Weights of a small self-supervised audio encoder (BEST-RQ): moe soft, width 320.
Rows from block 5 of a small self-supervised audio encoder (BEST-RQ), named by matrix and row number. Rows with one number within an expert belong to one neuron, the router's apart. Each number is 500 + 50 x the weight over its row's rms, rounded and kept within 0 to 999. All counts start at 0. Numbers have three digits each.
Before each expert's rows are labels from the 100 clips, of 14976, where the router gives the expert most weight on average: "loudest" is the band of the loudest frequency at the time of the peak. Only what is clearly more common there than usual is listed. The data: acted Russian speech (Dusha). In brackets: how many of the 100, against the usual share in percent.
# router: slot weights (model.blocks.5.mlp.router.weight, 16x320), inputs 128-191
# up: expert up (model.blocks.5.mlp.up, 16x160x320), inputs 128-191
# down: expert down (model.blocks.5.mlp.down, 16x320x160, transposed), outputs 128-191

# expert 13
loudest: 250 to 500 Hz (41 vs 18.2)
router.13:572528416536478505490588502521490563467454501455436425565528551526488457538501495512524634561499546543440517540453560489503368443637493589531553564427465487586480488437492437507493420479538544
up.0:517490527436461416483429541513481466530451489432548485532553466481529521537561499559465465428542559505584495445491607544590458500436601530592508455442465494481512581318562494449572431481420475
down.0:452472434472477563488550472513401547498449445475463487465462499479517539525468451544511514537490533520490475542491485485618438578404491554520503436522592506515477467577455476487526496426455474
up.1:507554551490508505551545554469498416527438484573536463470499476543561470565498613518541536483529459481561445476495485508491512470444587412468566392443514501545539615460499479461547530486499491
down.1:545446493510476349596488504496568445472488389454528465534561527397464468523481434495495624424433456514537468552466557504482448456531449536553481593587493420534528531550519514421511526523471506
up.2:551502424451484587521355508531521525573409474488502469539492537493446527377556546508485426487468578542560464455547351533514514595505584497444404428481489529443526497543465483558569456495459523
down.2:467504507556520477416537611495517525480576622557541486476488345480562522497499532467434470541613411526405530513472468439516512513516451491545488504503438510567472429459490508504506499567547477
up.3:541522533505500425493426554522519456530564522519468548467539449459476487602604530540409433546493407447520450440462507517467524463465472449421551529451440444550537521506493466457543506556461491
down.3:495520478578542490457484512488489578530479512377465538547363492521493409571561524442490520522626469558468498529480474544576503512486493584487403555436495504441462490470493487536492517426466602
up.4:471421473454483442497473540497518507542518463527539510445464504506503501537576508548407547490529534539518439480383469545542541503471603592477458500494506419529483408453459486535558401541463545
down.4:591422446464512454542473464503508598535447465482498466523436500361475480475481443526600407529471408444529527530507483520469414566431436503530520529509565531526407495568502484476584476485471450
up.5:494547465416428472454408533513503456471527474532489422437546539446490495433516499438528531498544470485458501440532459585470516473496515518388518434524488524469499544534427463553597533433461515
down.5:406562532470507525539566599545465533499532431500495553471477429465551520558455570490491495528516493544447530526485557439504462367513563452515472544543442465425543465595403519541463510479450436
up.6:533425516387605491511483508523580541590530538401488485567372497441507490477531476490542427437395477523564450459484567568474419484442566523505470482559470510461442595452516560591555452492473454
down.6:495496495406432504527543494477523385480483490542487491456522448496514534504408559554572534510425563493633531524510580529433532479498521446505594500386443576546546589509530474507605421523534506
up.7:436485519435492539497511642571549471559465501493416535478498491395530559490507497585538472397397457520617483441529524437441417503396519390482494379550513578475513544544515531525519490491480437
down.7:482524489458432462543450596460543445474561510500426533476531449501477564507466447599455449558401498531560565442524479565422495360423463443511581534463469554537486530518526459531566426524444546
up.8:512560515467541437470451527578503475468513494446583478524530472452526539466542472457578476518484472492485464476572487455538575619472476502427479419515460442540533567517484476483561483396352408
down.8:399458458431500514558409540524589433435489483470462417477461581474409506506564567531403440480494517555605446453465519517469481396469549501453466459568503451517462489553591571521545487515418418
up.9:566534385531493469498530519458503462535479386582523527479449503512431597441508447553508443448421504446498438507464415429511501658475454545481413547528531568510418513485449680543417444499489555
down.9:495482478452450512521470555453521475432432544484543517549571525490609510547541480603529500497494461449400500441512563479528611495534537586576440475531571567395350544531436501515411540530480488
up.10:575464500494443541435382557485519404491464537477502475437576558458389563443522518497502372459476552580597450425561398429470518552430481430438423541529550435512500511637467542480651405490440445
down.10:509451469506589418502532558528495532552409522488474567612424410416513443535509443533436429500515450371568448532414505487482440462496401512518469509451487505574542509505544523544489569525522537
up.11:482555497463460436462506544518464532517503522489428456485441451446531497533591560574539436468467475522457456477542505535546594532475601494441547526514516487481516567461463482560440473509463534
down.11:419486542495462505504440450487456423421553586515493488491456497449614494453502549458491526504487506501534542475499604524519497343387540466562447476430465432509495489556417557510538535499434468
up.12:520585491476529447534487500580450523572480481464466530514444495459464501443544478549502463562548476515449445464487381452530515635457542563414428479484555504503528516503508473494494450453433541
down.12:506556520527593523535447557474588455417578521505430480469534583518434487472490569461522435472444398550447621565554506562379493423593411413444480535513523508490557453564531561580500572495576470
up.13:522550458524487562579534543557464485480479536552479439469514496618467572522497450456538489537458436487465493515553480470528439489578460485436560478535431478540423453460547478483414505488520559
down.13:544591553467562522524472541556491561569539509452507497460506460514520433441537493547444522606505495519460505417496469535563550440425521437458485479484590524511436489516462491528554531516427412
up.14:579485506459507434469511584425485543521507495494485489537432443505501520544602606606530514406443516566503438526434533493530485465488560489523513583509459507414460517422509555468408509491510501
down.14:462457480458632499525421544555487520523526580434545534485472431504523530511528577552463480419480443509582427509469476578582579522422494528563498520560447476489434493506548581449510467508390495
up.15:553482483413540406456528545460515521582442481440466478521380549415435463492533539543632465477461571532498462545431493499502498523471593518451500558509483539504500504511445575569460503408455561
down.15:422576547427515444556477502462469448474495535516523531516455478504579547539509528521481522475477480493553436491496611530561563401347551406513470486509473477482465470524486534537482515526455420
up.16:557560507488529490463463507516505479535538456465560505503496476465480530468643485501566431482502491542468427464560453512580551575460549497445439380452511439495459554473448506455548389462347493
down.16:416488408455526553573458522531550455506540517508579507459491491488540549486481530481471449391570447421583461429440569547557544506454579505469455467445539441503484521515527492443513531535453416
up.17:492486530418481555486434545474475593481537594452511507471436529506440429528475558562457471405536464584516506449550509377462497483368487333454384451427617499442456489523481522566597424521396475
down.17:487584545625487564579380540449449479465513577544465483450543451528540591541532511476474493661516562494503529484489475609539457516482485576470512494525547463526502537536479585532421464501510449
up.18:513635466548537458464502464545506447485547553492541467484588491504577562436500484549594511443438400521470487524544597480536558579541423513470552473601444450491459527441497547524489479422496480
down.18:502544516451494594455586599474486468495412548550533547417387570559457542531447478485553486460455525545481477448569560449549548504455544451435490557559505614541543465559490574496483472475458524
up.19:510497564412486545470520521470408526419434530486418492542475407481516478544461545490524457552483489470530413488617543530514506494513506498507571512573500542458516490553552439524468551532532584
down.19:494636605507520447522464490562507510595434506519436608472629537444469323535519529585440473476530505449499446476397470613487575502501550434461482470473596471440477431409503523502508491478477508
up.20:597448431505549428438508500417459362504463374535523561517517501423314452445537495539487488487409455400482471488464403536493475534553499580482495588529443481545487533451557686564449493414534490
down.20:518541480435530548539471473528547491454537577466544482430472525502521432534525535517466550498507441522518511495521542477535594455433576520499467476512514483556518488588418534497591547561485437
up.21:518559478497477476472547537455400499483494452542538468462467483529581484501639545555577508454479503471418489507428525494531548475488543504582496493489441577448502538506477541475444507427477501
down.21:401458535467520529511474558550502513564443613491515408486484495474506448541471547459432517484577417587564495541480451487568465543443436520579473507582490524531538437554565554509517496459442537
up.22:516529485560459497540478506484493487656519535416400541452539456534529511475527459437487490494523551513445550520573438612490497542484675528425540424535462498442568521424408507504498444546549543
down.22:460500451436497575371516588482445545541555577518452456502582412502477561438532555517470473484509417599573538428454517491550486466563480570560529440512462499454467510500470566566577462507478428

# expert 5
loudest: 250 to 500 Hz (53 vs 18.2)
router.5:567460448505507566531524460545549573436452443465530456513455531419483542497463384390552492531498518520403559560420453513445509465638414600517504571580424458500456558443444506548503493450587433
up.0:548586441482492555471433551524469523526559502535390517554420461467534559506569560528531461515495448466586427485570540464532501530434465493505491424540481526445475509498534456554469476515522393
down.0:470449541480538482519446447516498508519454515557555518496520561481328435502530417567420397451531577470626411424501513510560566549631557514443504499432480525451512511500532509553522416488493556
up.1:494527447526565532536462556550467514530519461470456464518422491554578476483583603509575450442521528494443483498515501562523453513497628561470534423451449499491505566447518577556398472374425478
down.1:504487533508506481436411583476511400391511416623477434415547483475596548511551521607505513405430470510515501565443582519562552521578528518505491643486459532475461492433477503508470450475461463
up.2:424481513372525435469508490462461526443481413475599484472500449500443439395573494527575509549472541518467530502539446453605572550509500512501506531534527609597445487455531490493568502444472495
down.2:423407484434502560518577455584506483463509515526545441455556550493575502585457497539496380384461429484518502540484528432456455440522445448421552435511492489554521446507550573501525504503517468
up.3:580534503465511525486511531474509540513467523524396451569386554523513512542502536571370435526544519496487343401490467459473413530463481518434505554508498469489486556466463439510487478524473497
down.3:590491583550499500429465610493383505553431470502522495528514535469510433550573474599419449534589551429515436388455509491563529550508593533574518472528491478442570472472517513535509461491461528
up.4:544458478386469474419462532521482510526478500420455452551496466408421471486478465495529406463468614528476512480462472541466411501418564505492486439465429552499487531477603620547535501455497504
down.4:528457573473514538516422464477471467431574555474496524476510563552460520424562581439476568508542454560520405487530552482517574474481580578500534505489396555491505477418582477541589437576443470
up.5:590447497474536504427458490495472490547485537435426415523353533508408451511501550477447438443513488557501445448515488537497467532436517530447475468508525462513440543599501564500459368501467386
down.5:497522540481534481470397456558499554479516489509531433589448474520561549523534507484453586487588500491511454440530546528564438584524540453510448447535514514535518633453517479501554547492521473
up.6:498456469509611453571507518475563526506580517492573436529480512530521442488559495434516528528526478552450466518427527569544513570524474552427484581459487520488549532423526435550456473451463495
down.6:501569488641528503505563538504465560580529527500417528488568485516481548600576433549464491521467460461584527601463545516498459443485520454593537463555544495519548460570535460458477565480524614
up.7:549494493510485552527418506549510468534518551574482510492593490442484527567547426574466405512505544556487400431411497524573515650455514513499491537397489539368483516553491532490520444571540547
down.7:434416457586566490478445576574470452515398458541438531545545601523522549446451564506536534542524448465442583490565368518477541587521414481489540487443613441496494482415559490533457537372568470
up.8:556497474500458513520469506525527541607584546501551431481534434493530596507595503564534502478456472542484425476428518452444522487434494555510436457546521461541516432474445514525554433469422438
down.8:407404539512560546486455417494506425432480487589522524516477454522577471554471548440501465495533457389486553494579584534488632524545501458549555446500573502450571518466505510431479567461519504
up.9:541526493488537554483402527575494557518533539526452490519413509430521503473493491459484474394488483608498475481469541439511488527444488547523450515506510532490535575498470571542489441480443321
down.9:519488506583549539471436498501501498496529481475508496560530457518435489565507524450495566498524522419498417557498520505479539510596471455424454480501468426505444509539564445493586488550670479
up.10:473545562450521544473396484455457494538523426459440535465456521485545463410611579499575523543560487495509480477473486601607488589443572550479477415569450525409398470455473450531585503465504403
down.10:481514348472529469519464504564514548511555452526534531515445509454520530438547461572476439538468504482341482573422550507584456554502441592522403572549538506525499521402441484437476469490452491
up.11:472438502429475480521380490491499457503477479447541510512529567443395502459549448508489495514552518503541479458467447444506448427461589454439452524491453542537493453515534519569582482495458540
down.11:533604429527476593507543462545550600575536567480463635523522475469513563488443555429498539567440485491514586525431478482465484483558455442509421490454488386538463486517466420476508492540504488
up.12:479523514404459476482460508551463559503475483469531452541533491535493452520569486494537375522550485614470407482553498517627531624486482454413525426472532493438473555547516477483495471359375443
down.12:445512369424567470533399512499446444513541461507585435353523575505502540543578435566532472362487399491543479504451498530622549555434568507485506450498518474510506497500544606484602438531445443
up.13:594539493512397525523411546513508509592448504530415489530522545575433495478558504544475508460408614533508330514530506497488507534444575556421445511509438469438452488394522602591468418487455523
down.13:477458572612503498492491430422476534439586518481386532470491457480496453554449489395520505496499559463485519502537449470444460544528442578482404560574442447462433466587403497594438552531577547
up.14:523516584540476567503404536548482525528444560421377489503465551477488513549484570455500461509467540590536442486608436506539529587460573488481486431533518432399548489487522505543472429546469521
down.14:394466540469497445505521490487576514445549560470451585526510417560452495593469584425477500490488443533434501438511545535445505479494470433500465552576495427605533568556512426454445566463516492
up.15:458521518440448506514489607491503452496501503457508517462511482398544462499524564433541459463539524504451527457514483541592491485506578418435536463422466539488490500486562433520499502439494530
down.15:515426411402493527496458622496501445519410560509479450430452524381456479489574544491457509355575461550489467515444561436513555498579594449448451562559500515491476499495548465532522427466452508
up.16:531496463489513474466531530435435538482536565613523511504437501488584440540569505508499549551585580502432425448405437524550397555448501499447487554519528478436502505510529515505485509453475474
down.16:520475474530526601501438470575427527577558442522530537475485496550471607501524527510478342509529427493484592563501495560546449530441423587502434453538581525482487427548485518522410524435476450
up.17:481537460545526516561410548605518485548542561505487403452555475446493548502462487450525492443522430602498511475533560506475505493516540493484528494469515412433533504512474500531520439557397452
down.17:537531506463479450523574449396589499476517510461483473618503499573492455561523544505518394488416467413437496463451553530397532427548403440477537553610469433499518511504545458450428502527622509
up.18:409419521497422590480342516549518484522523526399455603480520597502467562475562524490485444510547486542626498411501450499506554562365498478532446452495533455419481420518517440467560477526439506
down.18:581428516469461533490474571474483500539437492506476464452504527458460578503514528461468435473529539529497397428493523534526584530512569481397482508541532504482533514597445424467552493457449474
up.19:538473464511577465511430491567513495601391401423513539559514497469498417446560539543511483506416591491562432427484509483579543489476615507453486483417452552431474570487486452551527452443383438
down.19:465458480473500476534467558481491499531411508485515521452547407491530539520422419548496430524527475580428517473492515495513595546564508541508566449593525474553613399569506479509486603436511507
up.20:537504479536467595499522494473432528585524531491374485474444526534529428478578506477595469505476503552487520519391468514480447522407517498501539522541373534415448471523572447578448480403524443
down.20:420504539593499473556550453540402475492498461598505436506615518400433419409510466602442569492540523457634480501472496595502456424482466521555525405440592520491534495488551455470581574492435518
up.21:491538553422519447479492518503402536464498523463448582437484466461522516450517517519489463441497496543526543474531612410597463418441523525542540468488529542446464506442512487501419526502449424
down.21:526497577601516520547470470522512468487560470594475492502499456470424429492519470513435516586497582445484407494452489531507501484550494499457481550469456554564505519514530478483568461548570479
up.22:617478491469474609469479525544516508565524489481505467618532499505547588473501553495453438409387557500538412492473578414512566537483563504553445506532500517565455487512506471546539386568458481
down.22:412457496551487448484505546500477514539520518487487497464524476488486435525476457482432487615567533451459525401483476570532436431490503515536595452499544515477557530498560550480478474488502549

# expert 0
loudest: 4000 to 8000 Hz (29 vs 7.6)
router.0:476388516481496449443570585456391548485438494474568490481483487370489527497490429478594517441518587518493519449495592436467585501404450491514565460488468571466423459531527531478544519522582555
up.0:518447484468457495551496481468530481564527459441541471623440525505528519439561574421518412504467392539507537518521400464513552569541481464459376487498434476499497505558578520589543523489472546
down.0:587466507560468490472403593445495511516512466457498456540494550464471540438523511452454521409453560511543435593476539478496375475484502572533402558538379498466459509497455575469536599552468445
up.1:423555523537425461457555499508464466497545614472458506426548524490495524596472501484538500523408517443512463510385515463369453356471450462552488545535514480449581464628466544469411501495546570
down.1:584439493456585451441471518442497529580487468507594370507565511528502423459501488511514506515568419491503446560553546450597580499453514618476462457531475466594481462432465597493553533529475476
up.2:530405510447515512547480505534492527542484557522590490528557522505505453522467497412560427475467495622539445468566467398594488517523483503495491467544500509543462523506546570509564407516397494
down.2:536583428538451619472475506561511533481489473512434490535496491427517529491518586549536395489480503512523435406500454492496544486492544483572485519560558518389481541475532449482450568489524467
up.3:580517496473557448510481515542533516460506526520468400535522566507459516528463502425470567507403498616542450503558560585517522532574353486498533530656504427568508523476534492522448442511457527
down.3:571516483523437609447432373522568519527560471472485518539533457474575591512486550421527448600487594409491455488537387558471549508483487465396502483528411478483555564485467507470502441579564495
up.4:432514636489479511488527533464513446439541477465465531428462472477543444547553503524526569501486531514467587550507574499470413380449597502605511466483503412521526458505468506526485489535502479
down.4:433433475507477533506416563556528539573452581495539449520476465553525582399478468539586582487463536533645407457500554559402554475472569434376473504442468493510512534436492614498570459475487508
up.5:445524544540486331459528561523500469516452466441555507507494467407411481552525490552539400445406516471518510508501485468514532567537485418516491548465547459579512509586606527523419499448500525
down.5:565581502535515584500499435394520407430558491546618484447503484559606529578509504573599558554471523451456550551488479505497462501434531473472499475442465467454554516592482637491533456525575455
up.6:466525424474397405499500539489494448489415435525603517474524533416582403533526550479486499501477520518483510453447522528513506481549556516592497520484458476416543516499550453532536463429463501
down.6:525468463495516550490497461560595494482433466495550514583610469464456449461503519434528569499549497586457596519517494560556404570488536511534566500522554517496457546515574469565618534536538468
up.7:466496532476518395533491585491507408572512605539609468415559491466411444496483495567507452461450596468648423459445488420452577506493488315522470529512601436458521463546527548498513451480489541
down.7:583487496513438452451433491498469499457431434467523473495478465498570513448490460461528528470503464560515519490611530496513491453529470632509352520456468521552526457581541447530452593492511447
up.8:491509422502448542541554512532493479575544526535485418520466688480500491494492460482476635589541491476472484491375524508475467534473475453440511481476481474476506435520548508500533510561487518
down.8:593546454618538513463526513536562522497526463517482503568513483482503593499505633469537468412436574453487377519440515555498493547575466627475480515591504456521483495629496483503401503483476438
up.9:514473574503557472450501490511525508519453547505457467588562562434424462574499474463521585587516498590499413449517561466497532503551383424511519527612469396480443488567567475437517468473457466
down.9:568552462441457616406459418548531493466461427503446535584531447430599553445481576437534427514507556369532550507553464557492478514549493497499509463577465567547512555473538483455511479455555393
up.10:453492527568493546589410492566527441614571513460532499504531507489453497476542536511471411436484550485553597463580517500524556530515530425440390395500506537500485530554537505610561497437443532
down.10:574441473520461557513395526558544431519514441535483502526475600480529481517529536480478478520477553438430391603547539557542498580477558557537465516502462493475483491455524518421485508492473384
up.11:477521556547539432544595510478570486441629571510479489505517516482512526511496495451544399451450404492444513552553562524467486506485558517590467526542512449550491489490485607498475515572519438
down.11:466514436540507563515548440492456464483520529509553498440483533547638450490481605521531424583431496387508517428526492513523574517503513498515474386594503470454522487438505464526533498437492533
up.12:542474440504400493446464484537521479549456533465589494491521501502580515483475521488603314498443569477480518456493455478507464557486506532483460473485489550411510567550497527524531461518518517
down.12:504374601483439492471452528545505580495432493478505524572545459416384434564509507465510429497549573582506500429538439436541502546456562440545488527502578514559515522404525453453546443573494467
up.13:478524477416518545582459559554545472543506437489523570554459473447510548571524518571430379474491455464550475520445513524483447500478665551477364395481508565527492565560585452560542513571463533
down.13:520626570534524341359510492451514464497494447473552508532572412449415408619527495451512524434558501518579427455479474570454482582545448454512497498488496428578418508524576526464551515411531559
up.14:472519540526483482448587577587477528452482432531490468538411468432513576554451507466573560495498435564430478537543508408520412549493453486503435515517587539590528480520480504472397550437428428
down.14:516391495540513577432564455404409502460506518451490474458477466485496416486437509491562528454464502558477591460539507392484493472547494413596536457531544518503537473528460494463492448524514537
up.15:469570517465474631499412461595504474533540550469428517435603575531532554531532569470508546555540426522537504490525466507459439455424444395480525464565577443417565500591533375398495485505506441
down.15:538414543419557462516617500407522475424417448496577544547466550447415439560524522498513454452445460531551428507513544335525542454495468500491426562575488526545466484553492574584503468477504511
up.16:509520499470453570452439503606507551546460495460477496525546474472538487460602610536462447448491515515479466459459554590528502455497634499555411496451522423401507515505519447485520523456435487
down.16:444467474456548452454540486453450480464516503541527544441473513460452525488476517537427513497501493501490440407408500453513587474487561453452530480446514468524551457526497563557539503490466490
up.17:528467469430506447519584516460493565507397550514512460535485536395452460478492496412532446440471462531373497593510414406421490501584412459482498602571521488520510570523463445492435489460513567
down.17:427518545473548506523531511500482486568477446527546465451496476471585490531517419527474583540552532404478492578439495511579541503391539448545628461526395507468581421479557458416456459553552605
up.18:508537518534511402515456460535564469484542447501520495469554470478544513512554548498612543564405555473466474500503471548479479503528426518508497471537517427489594551547469489497453456428495518
down.18:515466431376445569439489517612567471592451531550508492491569448438467584532465482402488416415519553547478513464545482490522479517538574508498547440533493542493483584431485538491621439591504446
up.19:582503484609514386526512516496484422500531607523564501482666471528467444472478451431544428468462581477541492456543489445500537527575353446505524491502543408506544487554544563464518494422539424
down.19:580496484513473515460494442454457451509430383525510497509512511513537485568542472531526470565532605487481454573416404494560448543506510637499494512511376502431485541520513608414510481467551424
up.20:572493469472467678401531462505466512466458428576461537546408565546524573447499600475528463554507470524486529539469362470490399466522510485428456536533460531496534488533523527526515460504495461
down.20:496460454610560423520478604493531503490561458470493476492578456531499536563502535559498498517452430519474417517456591502449573606437470482506497567469500484536450465553510472538472560472433463
up.21:435505512488428538493565575647477586573386523466440435546404503394494537609487525497577505533434482556514442536452511449497461511455465417519505457492497581435551553539620477570410473443442551
down.21:510651405513509643582459500464532521513604437512524535481454465555565547535564460534473550526524447460401510445505435578483570505415514439440502429477581501480590522521486502438428547514493526
up.22:463536588508454541554532577558502560500458493513495427540453439465551538500510551551542429594375423476491547552478523521508483497526467405534496470544493480527509546534518460540495554485462537
down.22:513536499470520447550514490473533522635580503534470500443507447549492551471538441527497505517439626435484383516408469518475550502478551528402590405485396479481533566480515650537447516515570580

# expert 3
loudest: 250 to 500 Hz (50 vs 18.2)
router.3:424418500504525446418573516476504453459383504498547534510518618453498459553431473492466494476489484534445464538496462489507489442586536562533561517465495472523451452521430472474533448462642508
up.0:626497444462475482501480507530407545584442461454425481563426485467403507409468610502440380437496588518475403413518455455506536533478587487569419496487597531424527522502441545547527455496452495
down.0:545520547465413467479505475488553510494539422551438536533558375488561511553486496579555536480395532464471538522442475521560478448470475579537527462506613512569503518472452443451423544433483516
up.1:564551541444514517491500509498511548539482429523518544544424553465468537475524558614418494465508492453517474489459560455526476510492639450483440524456549590469398484455471493599563491494445466
down.1:455565438492503414579514590547561471488434538586520476471431465574539651442538426508408625492468562500459590432485479490545530453478409541524500516479569550599495616386495518403442581568515496
up.2:471483542484523601503361555543575538514552496477508531505432563464540513401520541471468458502526498525472531509556496494517495587468539470480405412552546520550463549534473522534599596491457390
down.2:518460584484410424540537530440449435459501535535465541507542542485495430557498433454504497533456534445539521573472589536508465444420581506548471510510531555429448460521547542561448512437501514
up.3:483488436499431563481532592452489538464548573501378441497483550528530584515529462418569572495445445563455475527481511457356411454399437433560545570543490446442508423496486508468418437534474491
down.3:482469506538575572515498486541508502551579321452520516505592503471483528439561474583422512503536567577490444506435570544554497480450597539481446507474441479392443513513551469545558485447441415
up.4:538511490518440538563534571557494488550420440607503470564526466447532541487540563519469493459526519580477369542497551594533535547528622484525443518440520569506505575463470384501468418475453535
down.4:584520593546434545448553451471481559519528457538510593594459462554529465429491502473513462510509508435533516438465515545526495536571546610471474420444526509512483525413530485593495573474477474
up.5:503507431418472405516444556509527515565560446430580516562581467411540492463621477580541474484456533492453486497404467518487480458489605447547479503480497469487531481511474494561602437476390505
down.5:485595494495489590626533390424508392487469492502546533556535531477538557448497523502575544538490432487505535555492526494436432549434521525565559409506508550442436523528516497523421486481511433
up.6:460539459495453608560503546564524497588527560557457415565420562590542536529542510442513421418519351524453471529459516450537492505472514518481435457581431519451420506501475552510389436501448534
down.6:621459459569489530492527424410536533625575527465506459492487554521434451516527499479445598421463544502452464511482505540398494543540522518436468460486510483442575417569402557461509490523497531
up.7:496544524538499536537469552626487425537423494506448487509409480398401472459493474511578508470476558544510447496561498559617530632436571495467483489470503625400490566537608588532491471450425512
down.7:458559540515441488444514506525499564477490468466504536491476462481477510415443509555457531532530541465491501515445473448445408500524502557465430480431587442510487521573406511479546620556464548
up.8:460496478400447564544430476489530545482551412434559500593435448534556500450563458444558416504541475512504516564604420541599526549387465522478454420593516509529490521551568487490532533500392427
down.8:573532455523471520542479496550602511532506482474467441552482550497399473489549469409494520440493493483511480515499461580547554516536494514445466551582500456437476589503610449540512431477483472
up.9:516597478503483487483520563547510549566558560493474569435459487459537455430499487457579534484451476475449546534509491434519508503501467495544532536558497485443570510472493612496459484456502568
down.9:598502437437548431478496500448527574508554571449511490541549511502397537508546430525504483486500487507460449560434542498435542478556531526443539495601542431490421561529513508477449497413526498
up.10:463547437432375423392532618464466473522535496537418434513465566439498488479604497604492414514523484495494500513375520519430370454520492470521572578485478496530482479414544557515459434466492507
down.10:551560543477638542557454400522459560507481474387533539564418514577503497436566562445571499474530476513525488453624492418466565544498516489518447424546551356461492428460555394549506422501516536
up.11:568534405491501489563500485517560552536456437500556571585514457453430585403534445515509397420416489458547465507485501402577570502535512517487381511542497561541503543503507556501499432510469462
down.11:475511482479481506467425446478508493432516447456472579510418558488499485573447570448508566522524626564462481495593498467568553510463461508471467573565559507598579439630505518452501546576482472
up.12:504479485482395486467504502449508534495516375474446496577476470430556451368558494569530464421460601518482510515461460430423434482473437462497441530507534499513500514500493542509530476403478423
down.12:509482587511481584554430507512466560502464549511393435538534480547456473468506570435481543476514441552585505516562497514530527534504507547468490478626515499485493530495558467467403461450464488
up.13:614581527542484479486554526507527459574460611458481488491553481436467509503473391390532556509386512485486456555472451440473494498493548512554530556573420463514573537448519559514460452538523490
down.13:442415547489479356512442604559513492494452473595472540564563446439516469525470492589389403390563569456557506416479545428570593558504539495463434460492597586492395555492448487544496501533484489
up.14:607451498534468481623372485612505474576487550522494580546513490483460524471523494500497402498553551482472465476573533474514596650519480541439425352532516550453533526523508474515581468441460381
down.14:498477537584474422496350529487624458439487498467498561547540562496462449542509542471472524536484494461457495471482548538508614513565453538488503615611466462557535553553570466510483469522447445
up.15:531488528518568525592481499615532487595450490496582566574415425536404578504522538478542515511477475495619484524490481470581615620515520496459423415455551504528575504511480539542463404412471505
down.15:506556452479445459525485482446501521471510526542501481525476501482537603536442477513449522573530499433447551571459495451466476459421417504475489504582584474453490476530459436475416597485493570
up.16:485580418559564492478416457496515503528574544457524609481558555497565516456610522529516472558500451430509539502469521496582499497491499536511505534478442532480437444480546487509598440469490406
down.16:465484489561402446457438542498533440456478485517535620530517483506546553497526405446515542610503471513431498517402512451534538546558435594544515564491421510582533524555521442535497504532539536
up.17:513483484453416503401508499459445500524600520458414454477402572407509489491525528537536600457408460563465522517452468519472410495502506468483541577575465513458566442511537559560435502498506569
down.17:579529446488505557490465489510488581561489572517473492495504523507367563464532450495510408440493458513532557454575520439499500554541396479390518510593396503481470582557502465604455445446475485
up.18:551417371488412508511454453478522498527509375418510530551529476469573488508589463511484488535503529545612470457456419584512425538452559515574422465462499450520450567490455518421613542535453485
down.18:466560493474387447544504558518579490537491516574439425420619586512490509547483508489503487496515436490495505499439474549519523407536489488470516506539452434607558486538504452459454413518510483
up.19:503530479424418516607535511554492473557480522534479445529568450490379567521477475529501402466422514491516395526458532428451522418501538365479489459499486534495541477575529459488530512550492615
down.19:565563459484423382477460510395542469400458519450457478532527509510497444491530603518551511486442452563473552410514434515422509433492469433546510496569583488484451510587485419406557466474558473
up.20:547537461510559581515351538564523516546504540513435604475476493517510575507514567512482529496555500540514479432581470532541539621473547574527489492600471494454520506472525450530583457576529450
down.20:487522506480524448491483511494466560538555540466489534444543517558533482527464533551477519508568536525490492422496467464481589463496553527532541494489474406514454452383480498512567495458444544
up.21:515482510416482490548483531492439529530451495574464506534440581451433398482549487584501497463529505522459439489471474452549482507516569553475477577465515470446464428428498556590453501467424536
down.21:431619476505433406466514441498491500508435578461462509474493473412463570404501385565568482445463477400559568475572499410425500510474464387533560451596608473502378529480525538467509482482482548
up.22:519498482379488451436535474461459509560481548491528562512454505525485508502523480533562506627505610469505512545368426528603490487466549548501507506463493584543610459589538519552550564503493484
down.22:541443505582518604485495528424574522493543629472506533528510466511481497540460549438471482417449496508483529490496556395478497492499451525503429608569444478404483556438444583540436464539531504